{
  "model": "self-supervised audio encoder (BEST-RQ)",
  "hop_length": 160,
  "win_length": 512,
  "norm": "layernorm",
  "norm_position": "pre",
  "head_dim": 64,
  "fused_qkv": true,
  "inner_norm": false,
  "layers": 12,
  "epochs": 149.1
}
Rows from block 7 of a small self-supervised audio encoder (BEST-RQ), named by matrix and row number. Rows with one number within an expert belong to one neuron, the router's apart. Each number is 128 + 32 x the weight over its row's rms, rounded and kept within 0 to 255. All counts start at 0. Numbers have three digits each.
Before each expert's rows are labels from the 100 clips, of 14848, where the router gives the expert most weight on average: "top examples" is what is common among them. Only what is clearly more common there than usual is listed. The data: read English sentences (LibriTTS-R).
# router: router (model.blocks.7.mlp.router.weight, 16x192), inputs 64-127
# up: expert up (model.blocks.7.mlp.up, 16x192x192), inputs 64-127
# down: expert down (model.blocks.7.mlp.down, 16x192x192, transposed), outputs 64-127

# expert 6
top examples: voice: male
router.6:156178161116134152115150181113146146158127172094117175091220064150160087057158151165155093140109072110073102139114162102080138151160143130137115080079087164129100152118069154166132116164082103
up.0:075090145140093115148108115104089127116122090074150182162114158112093127139130169128172086099165176192125087112162150146110188090099115121114095138116132142181094162098103083142193150188194183
down.0:131081125147113130140149105115142138162103159138115150044188104143135147125101088154143147098125127055123134163147100122089147098148109106211128117115136099078098170145099150130128170120106186
up.1:129143121096119148209128134184088117127158130129089132185139117119113108150150124142095168092156066099158101117060117127049076097078160129145105172134145174097108136207189174147175076146128148
down.1:104113110102143137132113160109108096071153123160108122110129176120103095096143145163095156119121132170110089101085134151116155082152129135111131174148145163130081086113194100173152126135168132
up.2:172116107150126075093086127159140173145170105122145059135102155111138116115117082106159112137160143182102121111134120124146130137162110207135167087196094141189027102130091115137123126140157157
down.2:152102121132051135067114170086146150094132128141096149119134151138153203162127133156147123127149072119132113140117077164108104080134094147098108095135213116139127171103128175095121119143133115
up.3:197185075128185077172139071170144154142113109150154110165123145114136208141150147095152086089174112104150071152121169086157187137083124094116176191160107148141130157145154189124071118124165124
down.3:132067145116120166151123113136139118105127106175191111115145123133159105174164111139157132157082105081135112176099154103127098117158137095128128122101156134094082102082124153156093058110155146
up.4:209089130112104138160131091140144154160033098097123092130146142141139181149099121154166148132103101061117073104132126115156134154193154090141132109117071102086136161168125109121095131111168103
down.4:111123118108149105103160137078122132118100108059160135151133159089127136146078134044148134087122153119116139062116129127154160149139119163103108117139135153142131095139143088112124139208102064
up.5:137153116143077142132141095171125104117117125113211089081110127117119187124110155149111143145155078146116092091168167103176189122167110124124103154170133137112081111142144136116082180167209172
down.5:144080144143131109125105120143113097054045088170184139084167153119101158128096071136147094068095130084160146127113129127156095137110109201099076154135106147139063108092153121108101163157119142
up.6:115147129106116154127073079123115184113069083117123155144105148122090159142090129148177141068143179084110118146190177113097151094113113126132122125116155163104147183131113169119124111167109106
down.6:201145079113164134107143127060113144120140150091150133148174128130128128127069147143173129094135162056100124165089167159136156091129102121104185121064101129148119158125152160110158068142115118
up.7:132141112117059063148098154189128098116122092123108143136112160086131133127102125086112095093161154198160050082108181084112095135160093194109131168103137187131077130134144153135108140166138175
down.7:135127107102106115167080136141119153135127210113084142118109081139132080122130100110117111131136123117104121157100162132133129151113133198132115101101173168115116190134150078154112110172180095

# expert 14
top examples: voice: female
router.14:142118121167116179104093086130111124178146129142105088137050143115120114088154166143127122113193091117117155064203180171109137150126163109104173104119162036156151112171180132154112130099169071
up.0:092103135147137109155139102125115154095066077107150116033108135139111153131078147185151087098142096143163131096136104162146145096151086111142115165089111129139087125114113149175139141131192156
down.0:164109083099094090116142150155069095145123129129128100148100171154147124183175075117159155103070085143137062061126116093120095188147126117102107180156086175149144099166143123136091102071137131
up.1:129144178105115157154157160118121078129165208172124104110120097137097107134056124167106137136088174166169148118127045099101110098122122134221105120175122168096141164138115129125137138181106142
down.1:085136175097169126150164139102166143121212148113158110180118094138155133101145202076071186128113059156163139112094184141176106151117160113119172119142108131133150099173101159075170085167125123
up.2:180127131063114159164110137191134173171134113121143196081090094160163137158138162100150108096105106078169165156082153122100115157083162159074090125117082160130117093095117134054140116094122096
down.2:122114129207117115142114124136092154125121081106136166118097176136086083130132125154084121121177120106106145075134138142158110126139116147137115143172077092122156144092094038143125138079155140
up.3:126107104139135094160118118127163131125101114136147130141122111134115177154134140101157177153103092133177072167087130100146152113156171137112086125112103122137122112160125161067146144100111157
down.3:138114154155149161176121099142055148150088057099120170124158169126102055079105113131115117132190143078112126135128102103168169100072177175134151142212146137138154134042123046121114141101129101
up.4:078128170170052099101126153126052152162087151112121090139174076096130183139113150134137083096148177150102087194147111123129148164147133114160135074151090141100112165090139114134172144148180117
down.4:129176198160163080162126175123132172167137129168149132085119142121128099140094118152133096136085199129141178179094101151106104169098152054132154156105108140137090100101163110132108153180077167
up.5:104148131095107142092088117120061104153110128164122118166092139135054123141148109139119172103071134163150140111132091139111085159131094102139102194153128133144144140132142139123112099114113153
down.5:044123079131189159136224112112169068208115159081111115121120099158128096160146124088140107144123120135107192120153141153130114149141152091150137134111140126155147130129079113132117176142131159
up.6:132170135169149120104128116093134153046109079122093140120136137151140130107148065108090123137121115123141077143110146135112159171104147102100153155195140107143139103104144173133121111117130087
down.6:176138120119157114082098088103119145102131158082108060093109144098128144164133168091200128108127147144119159149131072197166156135140104155086096132145135106126138126121123105220128121139139208
up.7:114164165118141088119097116115155192063092066113103125146118107148181130151110060107080099092134115164166091145090152134115155163153090106125125179206181124101156106083116127113082160136137075
down.7:101115164120143188133171097141149131096159110133079191150095158166148106121138136059094124142140140139155083139121113144155146085108142178135130091131149083099086155130121149129159141145113166

# expert 9
top examples: voice: male
router.9:128149106128137092150141152104136144128062144119108087132150160112127096144114097121162130175140218139161091129163142050118143167094139099126103132125124138138116092112125130095114126142158133
up.0:169150120155138161142034159106149109177122134111159173182130126102061117116154178099113112119141131095115130128125105173125075056117091203140129134115112127100079186083137137108138110142167170
down.0:121107085156164101078173153080151179124112124106140150096134113122138038168107131106158193148093123163095119139156058112108141123133087143100160130201128074153097151083116140139161150105060109
up.1:151150111157093127104068157157104107170153093124120106142106123106065164124161127169131163119118127114098090112107106100187142082138122146097149149174164140094145129184125113144111121179114110
down.1:066088149181141187122122188115116123173157123167065158159156137146163144080115101067064097084101121102103196159116081164132077081129158163112153100133100081147108113123138148133156105109092129
up.2:146119103124130131138031127157102097104142114169102114176133108124111114157187112119095104128163112138119107102127076125117077103140117186157115094128127138089128157119128097116046133111175097
down.2:131116104117165138047147116133152127148125118087031142196119089123119070133122084159131144109119117148122119174178111108128135104114174061114170140160099119104145155102165131169133095111121088
up.3:116176181158133111092109158053167128203137159100122142144123089153105150140118129168161086135131137133127089092157104132140107103154087055122122080114115097084133177120112150132180116142174109
down.3:078131104123082089027177127112141119126075160156112111131096139100099144105139173155161114157123201193114144104181156135146139141159131152099105145125130112115148124142181106145125159099133119
up.4:130105150121079151130121118182082141148094135169167115112146119053098162159155129140152150075131165127082132180138107117132129150146194140093088127191127146129124142143105126139091082117166138
down.4:100143152077141100143125114145136173084105155124185130141101112154117137162119085150098161148121122105135133143144116120108160192104095078160138176142079152132126130120152088116188075128119065
up.5:104087091097107142123115123102127102131140134074103117116134028137095136154134135116074112086185092129110096109108121123135175136164112144122174145114140177158134126110129120124092207147112120
down.5:157090080146120153197168100092122076114135149167141156139121054170111149134108151130114098135136115167162100155134131149137144119145174130137144148115116119084163116102106170116208118157161129
up.6:107070134132160173118178148153069085086163190131106165155092092175120156091117144114146145067114101136133106099138132184105169125132146178113114145061110122128086095107104185214141138069124187
down.6:130109083108131139122115116135129050092123086124077105102102123112101170098136160128075114126144111150126115096134131092121134110165081113139155121082153130151175141179110142143133110092145063
up.7:143122163132118136142098134092087176118135105139089153156150075150111174112182099095127163121139120078104159128124151129141105143155192127095134157071146074160079105106109097116213095094092116
down.7:133106147155151087158143144126141167128110142144092175158133138097192069153145112129113084126136084091150147142128119139115113136071115093144166111153185113161176128092135131142084133102116187

# expert 8
top examples: voice: female
router.8:085134165137137146104188161127162133172121114116096102159092202088122143161049128111144138050115126132122074159069089162142103045078143147149120137137157146122151144117186152116126140162135157
up.0:179161091128127150126110106119085074102136106167143141158140128135112070103140124176124119101135186164170130182126169137151129140145099140092164108131140175148119093139116127137065102087117114
down.0:127186153124078157130100132101094088087146147183107120099140132086100106092086147113119119146129147152162161107135070120103082131122092161122166152125224123156102152119167122144125097128120156
up.1:128116125159161153143063145097086071125153092154143095087198078139111160101149139143167087126224142114128140124140149162127196158185121106115187167128096146106101126074115153143137089110148099
down.1:108109155158127156164136133139111116108130123173105132131152137098109123099255155135110114155136120119128087177148140144176158146122145100111147108176165107160089168062084113110094160114105106
up.2:170125116122134077156124153144111095161148120119191220117143114117113104117149091128151132123153084126146134069131167124136136199211091111124166098163073172082057130149157159129152140114120105
down.2:155116128148122096142095170117094116121142129135102136116140142095079131114255129114124108132108129138127137133118117162119109180166141126130140069132147140135081144104108093149106146132091139
up.3:162133115150136066172120165151131134100144171119153125153132158154156201156134071159091105096128144145155100152105111128172129105134097156137095097114167137098113135159116161103077190158098178
down.3:110171155122163092163169118132128085109155114129113104175133125108127176116089151133222095131144139123102111111102139136109112176073118142163102149142115134139163078148169081152150160155121046
up.4:141179100132109081124107105185082149155153129146184117124115127103127131132126102153123083131115146211212135092123110098125097108149084110150133132123098151092130166131045196120145097173124112
down.4:154122152147123127120131102147082064136092125164111097148116166162149205099143151119119141111110134119135189156139145143172170117193096132145124111091093115138162110141136123094175103094133143
up.5:171145113128124132142097130194112069161156091157176151068171044084150105130145134159153118108172105137148179145154156135142151158153103145138146180106111171108132147070106143160067099089161079
down.5:111108175128126138158117115152080111089093136157120133115139108103082129139213152165122100158140140131151078158174158112138163112155174113096163099155140161092084140064117105147113172109162109
up.6:172096089110120107180130105164101106113140125101156210143096091157159153080139195177150134111127094080152104123169146129121146128096138155080167098131098160147126123156116159171118189080173179
down.6:137098083104075155191149089182092097075136116139131156085110106123086152103199177177137089113159084128182074083168111123156143152104139133100142129128125135163175123149138118167078160099130159
up.7:172218085127168167205099125176094165159207064116139160136120133150088106052139131113090090087153105099128115068101137136119142109125127162149139173055107118116079114183081152099142157169102159
down.7:152108098121094110097110164162184211201158165131144039146087133107124207131167106151147139142162108156099101118102126133127086128119121106134098134132166129114145103129170146101116064136110154

# expert 0
top examples: voice: female
router.0:094129176062087162126141125116145128133143078111131153086099079193156123120158166111151153141089100171133143176121106074194134153148098078155166092113086080137121146123100153179119138118145096
up.0:139212162156106173104125124131115144162146110093123093143126159176106160134097170146101159141121112099131121118189159132126158077116170153140138145126118051079146136159134155106118077132205098
down.0:114106130201160052186115142102109138178097129099107121102165114063141081145140131108089068185134057140139098096126136099118160117121155119080113112102129147148073108134088148110166141168192167
up.1:125110128122166149153152137148131145038152130140152150145161121120121115137112126106147153099116055105129064176081090139131185095117084103102161179117143220167071089067156163120102140161131123
down.1:101104125151076141111098144106106146145115083146114067077196112190159163152244098122116132111105113109115178151120140126115101122196140147077113112122137131163149126114102151110133169108110162
up.2:134148131145150141123120157153138136141139142092169132171075152160094105115141166153108125124157086178144092138127139165060214059068112135115139203190205100078113192135127122109124085121125164
down.2:156086129149094124137114160121154143168136086142102117087118153081151123078181147079162173119106117118113169091087132182139058151171162139096107172111120068164138115167142144124174081106079186
up.3:103175210227135110122147120129101116132136151095111120120141144130115150160147112086089138166112095126191126111128159105117133165127146124078131128154056122129156107160160171117128133110092157
down.3:117154125123069069102149155136144151130190154112090097116096139130165097071115144146159114124144183153135102130103092108179128121090163155090126094158175108146113124110165110162110116109107197
up.4:145141111139120160133113131127085118147146128149128114102120143152111119067098108147097174097138129105150113105120142179100114072112145142136155139137141062070121161082188176148174108100122105
down.4:156095150166159107116145115130155112133105127141157150170157097136181187122072115066153156101136141111129168184112166129176124160178145153060146173134127125159127054108083178096121106087193131
up.5:123202143109085134122129062172132152131102135102135162128078147175081111166130121165083130146177103142180110122163197170130125046118100124162069130156084131153095121113139071108090121120164134
down.5:133104140122111106164147101154188116167100135110099142181120149116133119131144124116155130135187176128107062104123162134103140115098230124143086121157149059114107154144155147143152128161145151
up.6:135168135133156153160121067144136169094147181149108076144081133059085181148094138124122062157175108104141086134119114152120153097101126092179151159072131103135104102105143116102128069179153133
down.6:133143085113102164071101123153139123199129151166092114116104098074142118128138078152118150159101121121172170088124155077165139172175136064046192134142124140200192100109181076141107079091114168
up.7:143167144135151070108092066103109155119153097133154042173073131158129121146197106168104140130183068161141054045156165118117130090115128108094157113151090149138150153150160084084142150103201104
down.7:104088157145131085106189166109160098147129130169086167184108093172178177061165153129143175165126181148161162110162141099143101198135177131113130138153137088152143073131107149139151131095097107

# expert 11
top examples: voice: male
router.11:102093153160122098117106162144112129138213103171136144079167075142163182090139092183118201132105137141121163122130131111114111114127134093125106085118162193207139097120069164115195232143105127
up.0:127160115130090110132151158153148193110115137065091064135177104136143115118167124146110130094159142078151083154117116121114115083158150130088129161138133141121095161107143119059083108108170141
down.0:118099071120129081132101146121160138134104085113122151099129102148095097076139115206140101167151112143142121112096140134169161127154109112079102095133194113154122146097124147199152152116137175
up.1:120170119180137148179114088157085114141125125078178135130107136087065078120158155136118053151206073094143074045119191173105138090113112109123080155106140145144125132115164144145098107096123143
down.1:089114127184132155145177124107129139103157154151064143079151109150167109146120167070171075154127120200123114095101117127146116146179125154145131086117121146185119141110163103092175163202145165
up.2:117152126171079162117110098084142137112129133107153134115089126154081141140109187156059130113159074164132127114179178156155142136174062126125115155119120040119139138124129112164098098121154170
down.2:137130126149085048082154181167131057175121131100114117103137096175105120158144119109129157155108149103101086144180115150084145114137152148136083060088159122120090168151092095121162179127138112
up.3:157129094130102131139140127128139148141113140087175202132130155152136137177097168120121142110175112115131083107162145078166210127179126147091160128131144080092138135113113095139131118148190122
down.3:114133077044105087090196138152147128098128167127122101113155080059174141128096083161148125133122190124144127145127109113147155140090132116137161126088176183112102098083086128128061110117134164
up.4:136127121068038122161068126095125123083120104095155132140119140096136156177158138166154146086144160091144083121126115141090111075052132131139126120084125177126131115081168143132156140097160115
down.4:123136114101149124101124097108051147177147130088119058147122115078186177163108163105183106121160156119082114110138191170064180089121127095150156107141154178063149154140141155160168121120173091
up.5:143186114149096105198122109172145144106130096079148155187091141092098067134130181126111106134136052119144103112079153170094117104115083132151078176107152149103133129133202132147122083135137122
down.5:120114106119179149065174091150121198073125130163086194130112087149138080099157134146124119191137161192176112147119128109184130122115154130120158096195097092135118109069118100159141120129138108
up.6:098173166115115146122123168142164126165128121144126103157137121126135087143185156144112070139125161156105167123137184142144074143142159082096073091115168020097130160127142066142102147134164163
down.6:108072140092166169110127114103129104079142123186095110145163192075102147113153100152192161108150193121103091138090071157081139104084107138158133187158112130125067131117144162143105168133096116
up.7:149127123107069160157071164142139183126151072094149163133121140078150152145133145155122151092118099095154076123101101066137112112107140144104093166093116186128082063142116171097143132127135089
down.7:071096104099133134068143107125064104151116117110132108135133162087119137136096146122162134150139168091180178102180132106061180150143133132142154087123107155066122108072098130174127113094120074

# expert 13
top examples: voice: male
router.13:145111047093100135104119163113092160114100153090115147162123118145115152079218169092127118121111105175092125101100079139172142102111151124155125119112110132148166134164101093149171189124129124
up.0:119088141129110050180059119087128123102085117064171095048170118191058134140136145128098110171136147097127105153123112097139145156130162103110153130174144140165160137123128119118128150142168111
down.0:130145136079148116157068143152172122079146122101180147117110123165146101191113115078137201098108124102108141124121113131149089150131106222148043117140168143079101129175134115092123138164126120
up.1:103082141118105163106088122067113109035154129179086067147082135119078138169138131121088093092172089163136078100139138162142132139178162169100117138124165134143086187138122130169165117106194141
down.1:089093144137105106122061156079164159117148096108111152105146167167147095122124054127186155093102145142195137121132140118139066103110125131101064140153130077115129144136122148171146220077129103
up.2:160160137122103123132127143174173118157125146147125091147122112121087099177131166102137108129155110118141171094149146146098173136197133153095160098099097109140124150088186149085121119222131098
down.2:105125133140146181114079167117172114170145121128110158136141076136111084079134106106138172124150108146110145143122086125191115103100205116129163135207186104169103111117102130160105169112075108
up.3:091080151168100122133118132055117129118131102205123164157154124162094139134141105108161119140132195137128118133165111150111108155176109163119102000135127117148138101090114140146141075130128124
down.3:153163094101152115116169114115138133166162102141150106155143111130148155157109147177166133120054031168232136095148141110116159131155128058090082138099104102137095102192170145133154092147119156
up.4:097124152106094128122132127152158143062135178089077140134139095114146127131142054106147149151116147098110103157129154071119163146126119150102084182130158173163088150135090122119107139126044078
down.4:143119073110140145127180127126098122153053109103128161099156093126174166110108080142160161107099157123120141116139113076122133135117109108109159121180130086072113069115062133214089127099130145
up.5:164140115105100100131118100186148120174123082134222079120083083130129155184130086200166095174146152109159119149141179100128149141119122101107105152106126159135102103118113119072089115164141105
down.5:112145138068158117136125054088087096191123133118180121166047104150155102192127091136114172138140111143117121110190189120149139098096096101110171130171141123113172122166153099102199100129141093
up.6:147139136145181117176135162105087113146116103153118171126156097122110081134097046152118117139097122083166146107113133167131150134128184089129118179097182119164143102070159098058109124167103109
down.6:130128161149150104184147151191128178221100109112141133136132120146136118130084137090123114124160151083079136207121142132134147157155201118124156142103176119145145095074112103091140137156133089
up.7:147202115090132097140098118107120158102105063120157135092108119115075114121146132198105086179165141110166160078154132113089130182117105074158162101098198150157113077081154115132120085143092091
down.7:101161168135154160180127138096147165115201175115170141152135111171156129112090116085094088130148140090128132146092160135076096128107179152150153105061142117125178081109089182097156103171125098

# expert 5
top examples: voice: female
router.5:087089142101141111076115121138113235162079123157075124149184166128151076121126056154125193120140150088137171131178125140069129178120156095047148113118121064157098112058139108152150141078113128
up.0:158143105106070103149128083177129117156156106083143162113111081108157157111142120157143111070173093115108067138140140107217167164140141170138150128074104215135153153143155131160081105114145085
down.0:091133171073131107157139111178087203117103068099180206204143150166108108121151143154094105156128130105109167117108153157111132154135127162104126140112065175105051136113143104102145111114100054
up.1:141093171128123137147091115100148153103107166127127188148119106143099160186175132115074122100101123162173137176096084159127134158145068171119095132187133122156120094117121202100136136120112112
down.1:116145114127179091135101130098163102125079091133202118115128161137133087156121153131121198158115082122126173148128112184213109064091135113079126177112160128117135180057108144111128155102121170
up.2:161154103156134091123098151113174152158138137105141193113139123191089097067167126130074092136167116121129121131155126129141143110143125107102152092076144064188174139127065109131148148136110130
down.2:080156049130112068182152117109175088115115129155078028087104175096158133097130159123173143146180098184137165111145153136150144099125117122138113124119185082162156148128102110131090121149155143
up.3:126172086090158094134104095135114133169148155150129151114103121091141096115182126134130136156152126152122126107154191123147164131089165097123101166095196102155186202150157129133060091113134079
down.3:156165136096145131179128085143095110116133143155104162183102124119155132126093149181158108169138137147200127088150158105087114191128084144131091140154057156137176143177171070204085122130155126
up.4:134153143149121122153139074155107172142117140139131077113120128069147164185140100126160082113132105135115064118090170171204137176115158118198122155089134200111059101154121102100122097178149141
down.4:133098141129155115075152115106133138147092083097140116168130119085205179176116162122170132111139150113067065078141142068061146088155089144144137174153108151145100144153130136130209136127202065
up.5:119086107109126145125160130177143138187140151072138148133148084162139184040142145151104120112173129077142134150103157122092175097140143145093117086118050100121120079135104146113225132147118198
down.5:094189119126156067175145131100136096132119181170112066115147165078153085130117123117105091137154136129095152089115110136149134134126155116184133166133233117123128139082151103112094089154073169
up.6:179144077102182168119089055139132084140182110130122110172070106157130122136099153142125115119176113155147090099141163116080155138088088146105153192135177107134164080162147143154087131111152128
down.6:186159152106145147145089088146169086129162159134102121135126063165133116136154150117082076145127210147141112120117148135158145191133122171100172185185106129125170123178171096151159072184144163
up.7:083102129122138185126113092071116056096126144135145102109144100141109117120108186127114139127108130113118139152145170146146176128153166117094133157133092109162145117130131135138189142108128155
down.7:156139142059122079153147060107138153129167115122176082132093135053193081157142094071152213131099107136122182101112143124084174144164120132140147162161154123074179185169160068153145152155168109

# expert 4
top examples: voice: male
router.4:165149106134159172145182120165090130106173160123113141074163079060122070106171117086185082114131105114114108043117097097079164174168116122125149157093132087113139180141171141155150077137097138
up.0:138085139124129162129072101141123150141064088114130137183061179184095169180155228129140130136132125150150131133120137129127169081078085140124121142140106156122097077077092127089101140074171107
down.0:129067125122127227121084143159110147165105115183174157131133147092113112130145120169075116168157187122147114155121094106121126099174116105111108126135115110127090111092100111117080128107100097
up.1:131123067138041119109103147136061168174105053140096113138143118122089161135194092135124186074101158167099082115089116133105106172175132211125104154113139140169142118133141166126117111111204095
down.1:135119172128112068166100108181081079100138134131191154070102161094068105176105133127084095145119163132165094124112141154067130108140092154129098121071119167093121131133082101106130181157141119
up.2:165164071109075110208139160183087152134149116061101121116100132150130109150158177135124150094127089137167103069072144153124077133115134156118163170140162141106121131166175121141062107161183139
down.2:162153139183080078156085089099144123115157169164129071127111165090097063145100071161155081139157121108105113141157103130134153112161151154130143100156161121149168126123151085142075085154116117
up.3:164159156103168063137091120129115106109188123130170113122053168087124142112066131108168114148117150183124122114153124148070109120120079109177136108144123125127150189149151182093167198090123151
down.3:136146104101107088103168076106123202155163135059093109104101097165177172154140139108136149090163083172117193134145195159111102091128108186159118120120096114134164100140140109110170139098171114
up.4:097158142138111132213107091100104128137150097123112135083159168091078134116125130159111120138159131123161065137113118092070112137117070079169149147083148159120135125092096120120112103186119154
down.4:104187142135133116126122100155159125128074107162145116122104132121131172116076045128124061130154161128162093198137112085164084145110083102150148190141140109124155104081096089124100136120164080
up.5:174084047103078086177091102175112130110088093092125113236128133131110152144158136157139107109181154137115070079082084099118118147127110167129129104181092155134060167173151188156122156196113172
down.5:152109134168118122157108089095085088164107174158097131057108146122094151158088113100146099115090140132116133207094153158131141109161108134173154153165132094164103120158146148113120111152111189
up.6:161109169152096132208078107146107110134110145115094147154124178113108101114160147095073134100160079138105121145100121122127095113114125170116137174142129156175126110174168115062087122132132121
down.6:142095108133154078158082128124094116169144148135119140073089100170117091097125132157138069177172155124112169079171121116119121164151124147186145046136134128136118102106098074152160143132126163
up.7:136171141161161097144137137141169145144051108112157161145189153122102177120144120148140120156133052079130068161121075167095118086058167135116133104134097099121134121099100190092157168170081067
down.7:159156104154133144101123095159097094132140102122131108073132157117147153137182097157194130125160172103111093119147172114132141105104116111137143132148125136108017075114113141090112161083145174

# expert 3
top examples: voice: female
router.3:097092153173127094152131153116138124117152164118148128111176152138144163128127174067133130118078092158123172167052089180136131121177118174165114083160104132115085157157054148069122119161076123
up.0:186176169054107150195130064141087117091108123119166144109143062097127139119122138199122079135173120073119089131147160086146121111103126127146072102094122199091145131132122097137101111146125113
down.0:147185082138153167142165144127140110131111176165100152034152122085127128076093110164176107136169145133140139103129107095115123132135113114139173105085177105142159101108134191172053107150073162
up.1:140113125107147109082072064177151132118132111101161129236117092087147096142145145096158119064126088126135146184131186113072119116172083163054144132117114174094138147129121126106141145111154107
down.1:103077133097142132150130104137075099134119127081130059187139111134118151129137105096123124112136167134140071121066150150124186103078139152132088093153116131128179146118128165116167204105108084
up.2:070128099089008068147151151115140168102104099079117136068042105174113143163154133140145112129111140159133112124119150114121095105065110100114088125097202119187112200128128142126123150102169142
down.2:170170079081181126117090141135139135162095108128109092175088114113162073149150102164135132127141104165125151097144102175134121175157148094125125151176093160119164096124118111114113093094128109
up.3:113125120124148118094166112083141117111142217089127150116133084162138109166119139130112183140101097164194165156123165092129208126103111118111125145125123162143178111106105159099180127147092053
down.3:194113152112157116125075124111108110161110152120084106115124175125087117148134136086116122103125125138126195092063115155154119168147165170135067138101160115127200108128184125085170209124082179
up.4:087085164070109106069102142108146146100162130082096114057081115131122146133126095111138129095122100105125172176119166113108119080119087145106134094106165174151171167071099132145127142043102147
down.4:194099126093097102140079138145133137118114116110125095156119199116183125164147141112122125093162086134132118040010102135144141177144098188135055172145209158151153112134159125089110162106163194
up.5:090133163129143136107111134112139110089124153135123117106120169109128087139053150127143126200109132128109129072143104078081093202098125127056172101121159111089130087136119101153134174115157155
down.5:124125124132126139128181095099066165093139100134114157147104154168159100174178088141157124154141116125120125089133160061104143131134128138128090149178161073131135166138128153118184137111144099
up.6:159138095162199104152118106143002112126155158179131088123125142153082124177173174159130041144137120184149117072124122156139088122064071120177097124104081157116160128114129126126124125129144102
down.6:171150162147088130117113141101164147079116147171115142128162102160146132102135164129119152118139128116133149135117128169207091166109156193133085149125191120207129087091172119097115131152108177
up.7:177129134146092067163095150139152104082128140120127143048161127128143155114118128096137122120128119127091115112115092141113086131075099182118111057114163113151153180116139102145089195087131214
down.7:064137104109129099096153170091152147163110106138121135138180170179176126134081106071163193101140114103090149087069090127149111141040094139135127171156185107190087138139132130123113114131106198

# expert 2
top examples: voice: female
router.2:171150142123131122094090101103085160105136112140163117087155127169088112149188095077088128126154102134106109111143106082102119179183150171189094193151113104154088084147058117093133103197136123
up.0:149184085180143030115129112219123125124107071110139095148089127161124153112145158153107120189191088158115110080197157111106148147108139116132073114121166122140097111089148141132119184186163165
down.0:156166125126121103170087106102115112106103137090165184140106145103059132129091141116123085154201145120131092088123088134138126136110069128158168184095135148141125123114140092128141112214138075
up.1:147148106084089072172102132182122188157123133096037122138076113127144138124180133115087133144163133118160096100108189102164078183085160072076186113119128129199097113142176139121142097139131157
down.1:079143102165083124075140136129078129127091093147100169105182142141161126128138119171092190142137129115123095162147153146089166076133105126115126133204182135146139087099148135139111177093152167
up.2:154096107074086063156121054168126132121104106131131096119116125107122121177138157135154151122225131104128151132156184121170122136114129125113131084135133086128100149115153153134138066190119137
down.2:086143136166102101104125052098093122127104155156137173134125117067124088137087092156126088153167069119142127094191083100160036155128073123119112122115154128095129074121126095135056101113130127
up.3:095113112114133098136162095140113161148083119124088153104138163099156098104108090146075151116104085158128070073136134131115139158115120122133132115146072128175101156123145097115117124123122140
down.3:089074130159194139136179148100128146134136157125125131065101102171164135120114111140098100125079144165096136212121137132083083124098116069154157083138111152102159081167149122132124151073159094
up.4:071160106137081177100117112094123136152114087088071113203120106177102137136104168117124133162174103136124207110176141137093094162148137175139105087096115073117147101105101104140119115159149070
down.4:170153151188097138175168148171148174139119133117133208106090132136129087100134154117118071150137129120169121082150096080154164154105099150154142099146160126128110124111114114161095106152107086
up.5:154121073142133097149152138172132143145088066148062161129153114126158150063120107187149092092172151115143076127128114113157176188145099086121149139102114125134096123088162200130089114077146128
down.5:117078136144126128105122142121078071110081153172155164136170131072140066223111081119168123134073112123115091128119027085096147123097125104104123091124103156083124176147138144136098130115171127
up.6:143095123146136146119107094120096186145123137086139087122101133119112140135199106118120106155162144157127138096165113117148123072165115112163118093093061143090135159100132135131091163101149119
down.6:116125148129150181137125126147141174144120117126094133085106075055162143126097114148172111175119106135168106126142087192147150081062116059145103132114157160118189132097200203130144184105116107
up.7:155091153100109146210105099120099159078128125150180144200128190098134151144144152131123112074168115118152043137106111121094141099119113178162129190141145129139175112140123134176090125162135157
down.7:146148150123130114107096081132109106080178143157205075159099170193033150152093089088120134149135129155192131146144125071109131130178140185128103161172130090113108137151086099158151040128073170